{"arch": "mlp_mixer", "model": "image classifier", "dataset": "retinal OCT scans (Kermany 2017)", "train_examples": 49215, "image_size": 40, "crop_scale_min": 1, "horizontal_flip": true, "targets": ["finding"], "num_classes": 4, "norm": "layernorm", "norm_position": "pre", "activation": "swiglu", "mlp_ratio": 4, "parallel_block": false, "inner_norm": false, "patch_size": [4, 4], "conv_stem": false, "layers": 12, "width": 320, "loss": "cross_entropy", "init": "xavier_uniform", "residual_init": "none", "optimizer": "muon", "muon_scale": "match_rms_adamw", "lr": 0.0052, "momentum": 0.95, "nesterov": false, "orthogonalizer": "newton_schulz_5", "adamw_lr_other_params": 0.0018, "grad_clip": 3.0, "steps": 14500, "batch_size": 64, "epochs": 18.9, "lr_schedule": "cosine", "final_lr_fraction": 0.05, "warmup_steps": 2900, "weight_decay": 0.02, "adamw_weight_decay_other_params": 0.05}
Rows from block 7 of a small image classifier, named by matrix and row number. Rows with one number belong to one neuron. Each number is 200 + 20 x the weight over its row's rms, rounded and kept within 0 to 999. All counts start at 0. After the name is the row's rms in percent of the matrix's.
After each neuron's rows are labels from the 100 images, of 14976, where the neuron reaches its largest size: "top examples" is what is common among them. Only what is clearly more common there than usual is listed. The data: retinal OCT scans (Kermany 2017). In brackets: how many of the 100, against the usual share in percent.
# gate: MLP gate (model.blocks.7.mlp.gate.weight, 1280x320), inputs 107-213
# fc1: MLP up (model.blocks.7.mlp.fc1.weight, 1280x320), inputs 107-213
# fc2: MLP down (model.blocks.7.mlp.fc2.weight, 320x1280, transposed), outputs 107-213

gate.288,140,198,207,202,189,213,201,213,193,174,173,192,187,161,176,222,212,219,167,216,189,239,229,192,159,184,193,214,198,203,197,183,199,241,220,224,197,212,187,207,204,205,229,225,169,211,222,217,182,216,190,234,172,215,201,197,149,206,219,213,186,227,180,207,201,195,196,231,222,182,182,176,199,197,194,211,206,194,209,215,191,210,217,206,234,212,183,205,235,219,200,187,216,200,190,195,216,218,216,215,209,224,210,211,172,201,218,184
fc1.288,139,205,193,184,221,198,186,210,195,204,184,231,185,189,180,186,191,196,195,202,212,221,190,197,199,229,202,187,220,173,191,193,183,192,235,216,173,171,210,248,170,181,236,159,194,203,197,192,192,209,166,217,199,168,207,221,210,194,213,229,210,198,225,200,190,226,221,193,177,171,166,163,147,202,194,207,150,160,205,176,181,209,180,218,246,225,187,203,210,207,183,207,207,209,178,240,225,200,201,168,208,236,191,204,233,198,197,196
fc2.288,129,183,201,204,172,205,218,226,216,199,167,201,183,207,185,191,211,219,188,183,224,191,178,156,202,181,195,188,166,194,205,214,201,219,201,199,243,238,225,216,200,224,198,211,198,242,216,155,163,151,245,214,227,204,210,200,189,248,202,205,191,187,199,214,213,211,188,208,216,186,204,188,219,206,202,176,234,199,207,227,163,226,200,246,230,196,210,194,191,205,168,224,173,222,177,199,181,206,217,211,202,212,243,217,171,203,239,245
top examples: finding: choroidal neovascularization (59 vs 29.4)

gate.548,168,182,198,187,206,202,214,194,213,181,191,165,233,237,199,176,191,180,204,209,189,187,180,182,218,218,200,213,205,201,239,205,194,176,175,159,176,196,229,209,183,174,202,225,192,238,215,225,178,185,218,188,190,216,217,205,204,190,210,174,241,211,250,207,191,229,225,218,201,213,231,226,205,191,221,194,246,202,192,208,221,235,198,194,232,192,209,183,217,213,224,180,215,209,212,170,196,189,208,192,199,210,222,165,194,232,203,188
fc1.548,141,209,186,212,178,202,178,190,221,203,222,230,175,189,194,236,156,214,211,170,165,215,208,212,185,203,221,208,227,179,178,214,189,190,196,212,188,208,208,201,209,206,210,156,201,153,218,201,234,191,222,225,194,194,202,194,202,207,199,195,186,197,187,171,198,243,175,198,221,186,198,200,218,206,183,199,199,210,199,197,198,178,187,181,188,200,224,212,179,172,188,170,199,234,200,180,213,198,192,160,188,187,217,225,250,193,190,199
fc2.548,140,227,179,200,209,177,209,189,196,190,204,154,206,191,183,184,177,166,177,215,191,195,224,186,215,197,195,209,208,165,237,206,207,238,213,210,218,206,164,181,189,194,202,219,194,199,200,211,177,201,200,212,190,215,193,237,183,226,237,198,200,213,190,191,172,238,219,226,208,167,190,197,189,179,236,219,168,188,229,153,173,185,208,180,155,180,196,223,190,224,193,207,249,217,192,204,217,211,157,245,170,184,183,225,199,228,194,206
top examples: finding: normal (83 vs 51.6)

gate.225,150,195,204,203,198,157,164,229,188,222,227,206,171,226,198,177,230,184,229,222,205,182,184,182,168,193,178,215,221,205,157,232,223,222,189,215,207,195,202,188,194,211,200,183,180,209,188,209,184,190,211,208,201,177,192,197,221,246,175,195,214,205,227,208,201,187,213,226,198,227,220,204,204,189,209,191,189,223,203,211,225,203,200,199,230,187,207,227,193,204,207,198,185,202,194,177,183,201,187,209,137,243,215,205,171,197,186,225
fc1.225,142,234,199,210,212,183,162,190,184,188,165,224,221,223,180,186,218,217,187,216,223,194,184,198,204,235,188,229,188,206,185,155,207,205,155,210,198,204,184,177,206,230,215,183,187,178,205,197,225,194,206,152,208,208,231,214,185,224,215,208,225,218,193,200,185,169,178,196,170,209,173,177,193,178,210,203,205,213,204,223,200,228,215,237,220,201,232,179,187,170,203,233,217,224,232,206,219,241,188,170,220,214,187,184,197,212,218,213
fc2.225,136,207,220,189,205,198,158,187,213,184,191,179,191,214,200,175,200,227,173,202,195,210,178,211,218,183,225,228,197,218,188,158,181,191,191,218,197,189,174,221,243,151,218,207,185,199,206,178,209,226,241,210,204,210,187,239,206,203,192,205,226,180,159,214,188,213,208,208,215,210,210,208,153,207,213,223,245,177,176,221,190,222,214,163,187,208,176,209,204,198,198,187,230,171,204,242,179,223,200,213,212,215,186,163,173,191,199,179
top examples: finding: normal (82 vs 51.6)

gate.103,101,160,207,145,212,201,195,223,230,208,195,209,171,221,182,197,216,192,193,207,242,188,205,215,218,197,218,181,179,196,181,210,180,178,209,200,198,177,216,193,208,218,259,215,207,199,211,176,185,178,172,196,172,205,212,214,238,205,215,185,233,202,186,215,229,222,200,230,203,195,174,205,184,196,219,188,191,177,173,208,184,231,208,172,182,181,217,194,181,223,197,176,202,175,209,176,198,197,203,219,186,169,214,158,176,192,193,206
fc1.103,104,196,213,201,251,207,188,213,218,218,193,181,218,222,203,180,230,173,202,208,198,197,171,211,193,228,205,178,168,189,170,187,196,216,219,207,190,164,193,182,202,231,235,231,180,208,171,177,210,180,198,216,197,188,210,230,231,220,212,192,203,192,176,191,201,201,171,166,220,218,214,191,181,174,216,197,252,201,164,221,189,203,217,222,229,173,204,211,176,193,163,190,217,229,225,200,183,172,200,205,229,200,200,168,172,175,205,182
fc2.103,105,185,187,201,230,177,200,197,175,195,212,196,211,195,158,191,220,200,208,225,203,171,195,193,182,208,235,156,176,191,193,207,191,240,167,222,203,177,190,193,178,222,220,198,240,183,187,160,173,197,208,226,171,187,202,240,221,201,200,181,162,183,160,204,179,173,196,210,225,208,176,192,220,183,208,205,202,220,238,223,188,188,210,213,219,169,201,211,166,191,198,175,232,191,194,187,183,177,171,210,203,253,203,214,214,168,192,192
top examples: finding: choroidal neovascularization (61 vs 29.4)

gate.714,115,215,221,236,167,220,199,204,190,189,180,185,221,224,183,182,188,230,198,200,195,180,180,157,176,222,211,211,183,196,184,191,184,190,213,195,208,222,199,200,184,201,223,192,177,251,201,189,235,217,174,201,207,207,208,164,212,196,215,136,193,209,210,181,192,222,200,195,177,183,199,205,189,191,195,196,214,226,171,222,195,168,184,221,216,204,192,177,189,240,224,199,226,160,213,196,206,185,233,200,161,207,222,211,213,208,179,186
fc1.714,112,189,208,224,246,210,205,199,199,200,222,168,202,159,232,241,226,209,224,204,192,220,217,240,208,158,212,222,223,195,207,214,186,235,163,204,199,181,200,219,187,199,204,232,211,231,203,199,199,164,218,186,163,182,188,155,233,200,194,232,212,201,205,195,207,180,192,176,208,204,192,207,212,214,219,209,192,165,198,181,211,158,195,169,212,171,198,221,209,181,153,180,183,235,194,206,176,217,208,214,204,209,176,208,191,199,179,204
fc2.714,110,185,184,220,181,195,250,210,191,174,188,185,201,194,192,197,221,228,197,195,194,220,203,215,196,198,197,178,223,213,223,207,203,252,189,187,193,181,188,178,226,231,223,206,219,184,198,212,197,195,185,180,194,204,213,187,227,198,178,200,197,209,215,198,186,150,154,224,191,222,219,180,207,224,233,208,178,203,187,188,230,176,183,232,169,173,189,190,186,176,213,198,177,190,201,194,183,183,182,191,216,174,165,226,204,222,192,207
top examples: finding: normal (100 vs 51.6)

gate.738,119,228,175,216,226,208,156,212,206,235,171,208,209,190,172,201,221,200,166,207,213,188,224,202,205,165,184,194,239,195,214,188,208,201,189,183,215,215,205,187,213,167,215,184,176,209,193,205,167,185,191,224,229,189,201,190,205,198,204,192,188,215,223,213,206,203,199,187,194,204,195,226,171,200,215,217,175,193,137,194,226,218,217,171,208,226,195,202,193,241,185,212,188,184,167,213,214,188,186,185,175,173,226,193,191,185,195,210
fc1.738,109,219,172,203,213,252,170,251,193,243,175,205,248,214,189,207,239,151,198,192,194,160,226,234,214,196,190,200,180,182,185,191,190,192,210,190,200,193,208,169,187,208,195,175,187,188,177,217,207,198,201,183,230,210,187,211,215,212,183,179,190,168,204,153,191,212,177,199,175,209,195,204,202,176,212,205,210,202,161,205,199,222,208,159,198,187,212,207,201,230,162,197,175,188,194,182,189,145,203,183,179,193,196,170,177,209,220,190
fc2.738,120,210,182,176,173,210,151,229,174,212,214,208,214,170,222,213,197,179,194,218,181,181,213,185,207,215,182,203,210,196,217,183,189,182,168,205,182,161,210,176,216,187,220,179,204,164,265,181,203,192,217,190,179,224,184,223,223,211,217,159,222,202,197,189,190,211,207,174,188,171,187,215,209,215,196,184,187,210,227,173,222,185,199,203,179,213,211,186,183,223,200,204,222,202,200,193,221,172,196,183,195,201,196,199,203,200,230,182
top examples: finding: choroidal neovascularization (72 vs 29.4)

gate.231,093,192,238,220,227,201,182,229,213,215,204,180,218,175,212,206,194,209,200,219,221,178,215,182,180,196,189,195,216,209,224,217,156,191,191,231,195,192,232,182,199,168,205,175,167,210,185,156,222,234,196,200,199,210,217,231,240,212,211,194,195,201,233,181,184,225,207,194,198,196,213,228,212,222,198,161,196,190,213,218,221,205,238,220,196,192,205,201,201,245,210,210,215,194,206,206,231,218,164,220,209,214,201,208,213,199,197,178
fc1.231,081,147,197,172,245,196,188,194,215,229,196,187,170,170,224,209,130,204,193,200,206,219,148,231,139,196,208,212,201,191,227,214,188,185,189,216,210,198,208,196,167,182,174,186,183,230,206,239,195,195,211,216,190,200,203,254,214,187,205,229,226,208,223,208,192,195,228,220,209,178,186,231,192,214,208,195,225,196,217,218,200,211,193,214,197,192,158,213,184,224,193,155,181,214,171,194,190,212,214,214,211,226,182,217,204,213,182,163
fc2.231,079,229,198,189,212,188,200,215,204,216,224,216,201,200,215,204,198,226,195,220,206,188,190,195,201,226,215,161,198,222,196,200,189,206,214,206,189,223,187,211,158,176,223,212,150,151,190,204,195,208,227,180,199,166,171,222,169,169,221,218,158,181,185,172,183,202,244,191,171,182,201,183,203,202,193,208,187,198,207,169,184,224,224,219,196,179,227,200,227,202,206,183,210,227,205,232,174,219,195,202,211,211,206,194,209,217,239,184
top examples: finding: normal (82 vs 51.6)

gate.457,144,251,206,226,205,233,212,179,181,192,208,172,200,231,213,198,182,187,207,203,177,208,205,151,176,219,268,217,189,197,190,188,233,220,197,239,173,226,204,227,204,218,216,188,162,205,184,210,239,172,184,198,185,216,226,209,218,185,184,220,154,156,199,227,192,211,233,223,204,227,199,218,175,184,177,220,203,243,199,232,201,212,212,206,216,209,216,209,189,221,220,201,197,167,209,198,175,171,196,228,183,204,166,193,179,198,214,179
fc1.457,138,193,213,215,196,199,224,216,174,222,201,152,200,246,201,206,184,170,217,208,196,190,184,146,176,197,235,203,192,227,201,164,200,193,158,172,180,179,200,225,232,225,189,213,191,197,193,209,214,189,191,196,190,198,185,176,219,202,218,208,191,186,204,158,223,194,200,207,185,209,251,227,170,191,162,180,207,240,204,229,216,244,199,200,197,170,213,226,192,182,221,220,176,193,211,219,212,192,186,220,173,194,178,161,214,200,200,179
fc2.457,133,227,248,213,177,199,197,183,218,195,190,217,218,167,200,191,212,189,194,190,202,181,190,211,228,214,171,181,176,161,188,182,237,179,215,235,203,201,182,234,188,214,145,186,229,203,223,199,199,196,232,171,216,175,203,196,205,180,176,205,219,234,205,200,162,197,218,232,193,207,192,184,208,172,165,176,211,188,183,178,194,208,169,182,199,177,215,172,217,187,171,193,187,215,216,215,196,179,198,201,155,206,204,216,204,221,193,203
top examples: finding: normal (99 vs 51.6)

gate.441,117,201,164,210,186,225,157,244,219,213,202,231,216,232,157,208,214,202,216,203,199,195,192,178,199,209,177,223,189,204,178,186,192,195,198,183,227,201,236,183,243,189,193,197,193,186,195,203,209,211,206,192,200,227,243,224,214,196,217,191,216,188,227,231,185,209,176,199,196,187,212,163,184,249,183,194,188,215,189,212,236,198,189,181,175,206,189,172,182,194,202,218,209,237,170,181,178,186,198,202,213,207,185,193,166,201,216,180
fc1.441,122,188,159,213,214,236,185,213,215,210,194,186,191,199,191,153,181,172,204,220,222,208,191,197,204,223,194,226,188,179,190,231,198,201,191,201,215,211,222,176,237,194,220,152,181,241,217,208,211,186,226,210,197,198,199,164,172,189,176,232,179,161,222,204,223,191,219,162,166,181,196,207,191,193,212,199,240,147,210,211,165,209,214,209,198,152,161,205,205,204,220,227,199,193,186,185,180,188,238,206,195,205,232,222,178,210,213,185
fc2.441,111,196,205,226,196,216,225,209,199,182,200,170,181,195,179,205,209,193,197,165,208,202,182,165,215,166,192,187,188,198,187,182,252,178,222,216,199,198,188,182,200,228,194,173,188,186,215,236,211,206,200,220,214,178,178,199,226,166,196,218,209,206,203,191,164,186,178,237,191,199,201,186,206,196,217,204,213,221,239,193,211,212,166,208,189,178,223,165,160,196,224,190,222,191,238,213,230,193,194,204,193,185,170,222,183,222,202,219
top examples: finding: choroidal neovascularization (77 vs 29.4)

gate.761,128,202,212,209,208,208,167,214,167,193,188,167,208,182,226,197,172,167,168,212,196,218,211,230,182,213,197,210,187,219,219,226,197,236,196,181,194,240,231,174,199,190,220,207,231,188,205,216,201,206,250,196,212,156,198,208,186,190,173,203,216,202,204,227,219,192,220,181,225,192,222,190,180,216,193,197,196,178,195,157,209,219,194,224,198,197,196,205,202,201,202,194,181,222,215,195,190,177,225,189,234,225,176,198,205,180,181,184
fc1.761,109,171,233,229,192,201,173,223,211,199,204,202,200,216,218,218,201,220,200,206,192,180,181,173,170,199,171,197,185,204,172,193,196,229,195,208,222,193,176,175,249,257,209,192,204,194,212,158,212,192,230,234,179,202,208,213,205,164,165,213,205,195,178,184,237,199,190,191,218,184,231,183,191,215,180,181,185,187,205,208,188,154,197,190,227,194,181,247,198,220,202,205,167,197,232,200,184,224,233,199,195,179,195,226,222,208,205,197
fc2.761,114,201,217,183,221,178,179,201,188,220,178,185,205,195,194,196,181,200,189,178,195,220,212,184,223,199,141,201,192,204,211,201,210,169,205,184,207,211,189,217,224,186,228,216,223,156,168,227,219,210,204,143,234,195,212,200,212,194,199,218,182,183,183,227,209,207,189,198,190,197,190,227,186,202,166,186,205,182,192,197,208,177,251,154,187,195,225,219,248,215,175,216,204,205,187,198,205,217,200,209,175,210,207,185,239,208,190,211
top examples: finding: choroidal neovascularization (72 vs 29.4)

gate.572,064,210,205,198,226,213,210,173,202,206,194,176,199,229,199,214,226,206,217,195,248,186,229,196,190,218,202,204,192,173,214,159,184,201,192,186,187,229,220,188,200,202,177,217,186,201,213,243,166,156,194,212,202,211,171,239,221,192,164,201,169,203,223,203,240,183,178,186,209,216,222,236,205,189,209,218,206,175,191,235,207,206,199,194,183,191,184,192,187,230,213,197,192,193,204,204,196,183,159,194,193,216,216,199,196,187,191,208
fc1.572,070,162,188,224,165,182,201,202,176,209,208,245,199,219,174,182,225,216,219,211,176,227,216,155,195,221,189,216,214,228,193,192,201,202,210,200,229,186,198,233,184,236,192,187,184,211,164,194,211,211,199,183,194,205,204,211,215,185,221,208,224,204,192,163,183,196,228,212,207,205,217,170,202,200,181,172,206,206,224,167,200,186,231,201,201,220,232,203,205,190,205,218,216,139,197,232,212,183,234,194,186,197,208,231,189,209,216,214
fc2.572,075,229,199,178,200,184,179,180,186,181,227,206,198,214,222,192,232,210,185,210,212,221,208,164,168,205,172,209,220,208,196,193,217,223,176,204,203,225,232,215,174,231,184,189,178,217,172,217,215,194,239,170,198,195,211,216,223,195,189,195,231,227,190,177,172,222,223,200,212,196,204,164,204,187,159,193,192,189,215,144,217,189,221,224,195,205,199,209,197,213,214,222,208,151,215,199,217,208,207,222,192,173,204,211,218,174,196,207
top examples: finding: diabetic macular edema (33 vs 11.7)

gate.9,061,226,158,206,185,181,205,173,162,201,220,201,163,247,189,209,153,180,201,225,212,213,223,175,220,219,220,217,171,238,214,189,225,216,198,199,211,197,208,157,184,229,189,160,178,168,190,206,178,169,165,174,208,195,180,197,204,199,205,201,230,190,218,197,171,187,211,198,238,219,178,235,208,172,194,220,186,190,183,224,228,200,214,218,210,229,215,196,198,222,188,194,192,180,191,238,204,204,196,216,195,192,195,182,187,210,219,213
fc1.9,079,201,225,238,224,200,216,191,193,208,174,206,208,199,222,193,237,188,167,234,190,191,195,224,171,223,192,206,192,214,229,224,193,185,182,202,204,211,236,178,227,218,178,180,167,214,167,189,211,176,169,197,212,218,178,199,194,191,186,179,194,242,195,142,185,235,200,215,201,201,175,168,186,185,222,190,213,220,189,206,179,239,172,181,213,165,212,207,198,185,204,213,140,200,218,199,201,192,212,223,208,187,167,179,146,206,212,211
fc2.9,079,210,236,204,223,194,213,188,195,220,188,213,215,187,218,188,228,219,173,194,181,198,181,203,176,218,171,206,193,218,190,219,167,190,182,209,221,195,223,251,212,219,216,191,152,239,188,171,162,175,196,220,209,193,214,223,164,207,166,186,200,193,205,167,191,194,213,229,179,221,191,210,206,201,209,209,198,202,178,187,194,227,157,206,204,171,195,197,190,217,195,189,198,207,215,185,176,210,203,208,197,175,160,187,164,219,239,184
top examples: finding: choroidal neovascularization (62 vs 29.4)

gate.50,139,180,229,185,212,201,177,232,220,189,195,180,191,210,165,208,208,168,200,198,236,213,241,223,210,224,198,184,205,216,215,219,212,191,212,188,153,191,185,201,223,196,213,192,183,209,226,219,215,197,183,221,205,202,196,172,226,218,172,178,178,175,196,215,222,184,176,201,197,206,196,220,180,198,234,201,188,195,190,205,222,161,207,234,208,220,189,240,171,183,211,213,203,166,172,181,194,144,245,178,223,187,187,213,189,211,215,203
fc1.50,134,206,229,193,198,193,192,201,238,206,171,198,164,222,169,227,226,186,191,202,196,199,225,200,200,226,229,190,229,173,237,209,199,223,196,209,163,224,195,177,193,238,206,184,167,189,200,208,191,200,178,197,192,223,187,169,195,244,179,156,195,175,195,152,200,184,176,182,179,212,176,218,208,172,233,194,175,201,221,165,235,200,201,208,175,211,173,233,189,167,184,210,220,175,202,226,225,178,228,195,191,188,190,190,163,216,207,185
fc2.50,121,191,209,184,214,193,211,232,199,240,192,200,221,188,237,232,198,212,187,185,195,184,177,171,220,180,199,186,247,175,221,169,189,188,174,174,211,214,161,199,188,198,194,226,205,214,196,185,210,197,203,190,227,185,208,209,189,180,209,206,213,216,215,197,193,206,192,201,220,168,235,199,203,174,180,228,197,210,228,174,230,208,185,160,213,182,185,206,200,228,180,181,208,229,199,213,224,201,209,207,213,205,190,190,197,189,223,197
top examples: finding: choroidal neovascularization (60 vs 29.4)

gate.48,133,217,169,175,216,203,176,184,196,233,217,196,196,195,218,217,180,177,201,220,206,182,215,221,193,192,206,189,172,199,201,158,215,218,191,175,176,227,190,220,232,206,197,173,209,203,173,187,225,193,226,213,195,182,218,223,193,224,218,208,212,191,221,166,188,194,214,187,189,210,178,192,205,218,219,199,163,207,202,177,217,182,184,183,194,249,204,173,186,194,183,151,182,208,203,200,194,219,211,228,191,229,228,179,191,206,191,193
fc1.48,125,192,198,206,209,194,193,186,200,215,197,236,196,192,213,234,216,231,199,200,224,239,203,182,211,199,199,203,202,186,147,173,203,191,198,210,212,228,165,198,198,190,189,209,208,220,194,218,176,174,239,213,215,221,201,170,171,210,196,217,184,223,198,219,189,190,196,198,198,192,205,200,174,214,184,208,174,142,239,188,177,185,211,199,243,209,141,219,177,222,227,193,196,177,202,227,173,173,245,183,209,197,233,185,162,240,220,209
fc2.48,117,163,171,184,215,188,184,219,190,203,162,228,199,160,200,177,169,167,220,181,226,188,179,208,214,225,244,224,199,210,208,226,202,220,183,201,171,208,201,226,197,202,201,200,175,204,196,198,202,230,183,211,213,192,145,210,184,218,198,185,189,225,208,207,210,196,169,205,206,205,248,177,205,213,223,207,195,193,229,196,168,192,202,214,248,221,170,182,193,161,200,211,207,193,195,189,201,164,233,220,196,205,193,208,194,233,202,195
top examples: finding: diabetic macular edema (38 vs 11.7)

gate.228,081,178,191,209,197,218,195,197,192,190,267,204,181,161,193,194,250,170,217,199,193,193,194,221,213,213,153,198,201,221,171,209,208,205,188,164,201,206,204,189,172,199,186,195,173,222,201,196,195,220,197,186,140,215,180,220,199,204,226,184,195,200,194,218,208,193,176,191,216,178,226,235,207,204,205,205,200,212,211,210,224,174,224,203,203,172,226,185,188,212,193,182,177,197,218,199,135,175,195,201,187,174,193,219,214,218,212,194
fc1.228,089,185,206,192,206,169,182,199,182,205,192,174,223,212,200,167,216,204,198,231,191,215,216,228,196,203,185,218,197,191,209,220,162,231,208,215,215,174,194,182,204,170,205,182,212,207,207,260,219,197,199,195,229,181,182,155,153,189,193,211,240,152,172,197,197,219,204,180,166,208,179,201,166,182,222,165,181,169,214,200,198,197,239,213,198,203,227,189,202,208,209,228,223,173,220,222,185,145,174,193,214,240,195,209,202,210,214,232
fc2.228,090,221,197,205,190,183,180,165,189,207,193,197,210,202,209,161,192,204,198,250,200,179,243,250,153,202,232,213,188,180,206,205,178,214,166,205,207,224,186,219,198,193,231,200,214,204,155,230,197,174,212,185,223,169,186,202,191,180,183,229,271,159,197,182,185,198,247,203,186,197,209,171,178,197,193,176,173,197,192,209,203,178,203,217,211,193,220,155,220,200,210,230,221,197,212,209,181,166,202,227,239,222,191,234,193,203,192,235
top examples: finding: diabetic macular edema (35 vs 11.7)

gate.326,156,228,218,231,216,169,210,200,247,205,173,221,206,193,170,223,238,186,163,180,175,173,206,258,201,200,234,215,222,204,209,197,162,187,176,194,205,242,202,178,154,186,205,167,201,202,192,199,194,152,189,194,163,160,200,189,207,169,220,207,209,200,189,193,230,188,179,167,211,214,207,192,226,227,181,165,202,242,208,209,202,223,196,241,170,216,239,240,200,202,217,184,197,192,202,240,208,180,218,178,214,200,192,222,211,201,215,213
fc1.326,151,198,181,205,219,228,191,221,190,191,200,223,192,222,189,171,219,228,159,177,203,213,193,194,217,211,189,179,214,182,229,180,166,179,200,219,161,161,190,173,192,212,187,178,196,227,248,184,200,193,199,185,196,186,204,202,184,216,223,205,177,196,221,227,219,181,177,213,217,213,210,183,241,218,233,161,194,240,215,176,174,199,197,238,184,218,208,188,226,230,179,196,208,211,205,225,226,183,184,194,201,194,185,209,179,189,221,187
fc2.326,135,214,192,203,173,233,193,205,194,174,152,197,166,216,176,154,219,232,238,179,209,198,226,191,235,192,183,185,217,185,219,174,191,198,209,195,196,215,207,196,220,209,216,213,182,199,208,236,172,203,211,217,204,216,203,196,212,201,215,215,199,207,221,176,180,227,224,213,211,207,192,194,210,135,195,184,195,191,218,213,179,177,194,187,175,170,217,188,228,182,213,165,175,203,226,170,189,146,194,203,210,190,171,193,216,189,197,193
top examples: finding: diabetic macular edema (69 vs 11.7)

gate.763,116,168,197,211,211,195,239,195,184,226,201,215,196,197,207,189,190,152,203,206,196,217,187,198,207,210,193,196,173,179,175,159,169,192,201,238,196,159,206,193,194,199,243,168,140,219,205,179,208,206,182,192,199,213,198,233,196,225,211,221,237,172,245,207,187,203,224,223,176,203,179,206,231,203,220,175,174,220,193,199,218,175,200,179,195,197,215,194,196,197,206,175,210,205,209,185,175,194,209,195,221,182,192,212,201,182,197,225
fc1.763,102,197,172,192,227,203,190,224,178,184,217,173,221,211,232,215,211,195,202,195,209,214,162,193,166,199,210,205,202,186,161,185,228,179,226,214,193,208,230,158,199,190,205,202,172,167,173,161,165,200,180,238,206,199,221,205,201,208,193,184,219,189,211,201,202,201,201,212,182,178,190,166,192,200,176,173,225,197,225,211,198,194,223,184,166,187,196,156,210,189,165,229,204,229,201,192,201,153,202,208,148,192,216,200,180,204,234,215
fc2.763,099,229,205,217,213,199,208,216,205,182,216,217,212,204,213,194,181,195,191,185,190,205,211,199,176,218,221,217,242,172,227,179,225,213,212,183,214,176,202,222,200,198,179,192,216,196,200,200,209,188,232,211,230,156,212,208,260,218,217,191,170,195,170,214,192,188,189,191,200,183,190,162,165,152,203,180,218,194,190,185,201,185,181,223,192,198,172,203,226,228,210,198,194,193,201,201,213,184,184,206,230,213,186,212,222,189,233,200
top examples: finding: choroidal neovascularization (59 vs 29.4)

gate.454,041,194,224,176,204,210,223,168,226,209,224,183,202,226,186,213,226,166,201,193,199,189,181,219,185,200,141,192,190,186,225,196,215,209,171,198,220,222,174,217,199,218,200,185,187,210,215,181,224,184,184,209,217,216,207,191,196,186,198,216,209,237,191,169,207,214,174,225,182,198,201,193,238,203,162,220,191,193,170,195,191,186,224,187,219,203,192,233,218,197,203,194,179,224,164,169,164,203,218,179,204,212,194,217,216,209,163,227
fc1.454,080,206,231,197,195,240,186,208,196,174,212,204,220,171,213,151,148,217,203,199,206,221,155,185,225,198,224,212,196,207,165,162,182,157,227,202,213,219,185,169,206,184,161,206,200,181,191,168,226,169,198,179,196,224,223,207,174,183,211,199,165,225,186,185,200,220,214,198,160,211,201,203,189,195,186,199,172,188,213,229,169,211,181,174,219,159,181,240,211,192,228,208,183,204,213,201,203,184,197,243,213,191,192,211,212,218,185,240
fc2.454,079,209,199,201,177,223,174,217,192,172,202,196,239,184,193,180,206,203,201,196,187,191,170,186,203,211,189,203,183,202,173,169,194,136,207,187,243,201,208,198,197,233,152,206,181,174,217,165,225,181,176,188,210,223,206,232,177,216,181,203,163,202,205,189,203,222,225,179,170,230,193,165,203,193,167,196,206,206,222,206,181,199,163,213,211,160,220,231,184,235,218,204,206,214,183,203,224,181,203,224,207,146,180,232,179,164,234,242
top examples: finding: choroidal neovascularization (74 vs 29.4)

gate.65,056,190,195,196,195,196,174,188,209,210,212,168,232,179,203,180,228,183,193,196,198,191,216,204,235,213,195,222,200,243,186,227,224,189,232,210,178,211,215,209,228,197,196,199,175,218,202,178,216,232,211,179,219,199,184,172,204,205,177,208,170,179,176,164,210,172,218,233,182,188,198,194,176,179,209,199,177,204,191,209,205,191,249,186,186,158,185,201,221,171,195,194,226,208,217,198,178,186,195,236,210,193,195,201,216,185,219,230
fc1.65,073,222,190,210,215,214,201,228,195,210,190,203,188,183,173,235,202,182,196,221,198,193,195,203,219,204,170,184,201,223,198,249,206,201,163,214,172,203,189,200,197,168,204,217,221,183,187,205,191,202,191,206,193,211,176,227,180,226,198,223,195,208,171,163,196,162,165,177,177,170,163,179,187,190,210,198,258,218,207,223,196,213,210,196,195,240,206,189,212,205,196,181,192,196,162,217,235,227,176,167,201,210,214,194,227,216,234,200
fc2.65,070,194,202,201,206,186,181,225,204,200,174,197,185,183,183,207,218,193,204,197,171,223,184,190,202,216,196,175,188,191,228,227,227,186,210,203,173,189,181,190,202,178,216,208,211,196,191,214,193,184,176,209,196,176,190,224,207,237,190,207,218,170,165,156,175,179,160,193,195,185,204,199,190,194,185,202,199,218,192,227,231,222,253,185,179,198,192,187,184,164,198,183,190,196,200,188,222,194,193,186,195,203,217,237,209,204,209,215
top examples: finding: choroidal neovascularization (64 vs 29.4)

gate.750,056,180,203,212,221,195,227,202,194,224,235,218,201,200,183,203,214,191,212,208,184,192,206,194,196,167,195,208,207,181,194,192,224,208,214,225,217,197,190,170,193,165,209,222,219,213,177,245,193,209,183,175,193,206,200,202,199,189,205,206,196,217,223,165,227,208,219,187,209,224,200,210,188,169,184,185,171,200,189,194,202,231,208,215,185,169,211,206,253,198,180,204,222,212,225,242,223,174,192,208,169,211,200,164,187,209,170,205
fc1.750,078,232,195,213,212,201,184,200,196,197,189,206,183,221,189,211,190,193,175,222,191,206,185,237,197,193,158,191,180,220,187,223,177,215,177,212,241,211,188,175,234,204,216,245,184,225,178,243,221,182,191,202,195,228,213,185,212,193,233,167,207,227,189,190,203,176,212,162,191,234,221,239,189,228,196,190,190,198,182,196,199,190,199,216,172,196,206,200,216,193,213,174,204,152,252,205,212,170,187,188,188,208,187,197,219,180,211,252
fc2.750,070,199,155,198,196,194,218,190,178,181,180,220,185,211,203,225,164,195,189,187,205,171,188,226,198,203,166,191,182,199,202,204,181,214,192,203,235,223,193,190,257,183,200,217,184,219,176,216,197,190,174,199,208,262,215,196,211,237,183,191,203,180,178,186,204,192,197,167,170,195,205,193,197,204,210,200,192,203,217,219,207,190,201,205,185,150,206,202,214,180,218,184,215,184,229,202,186,180,183,202,189,213,175,212,212,192,212,227
top examples: finding: normal (79 vs 51.6)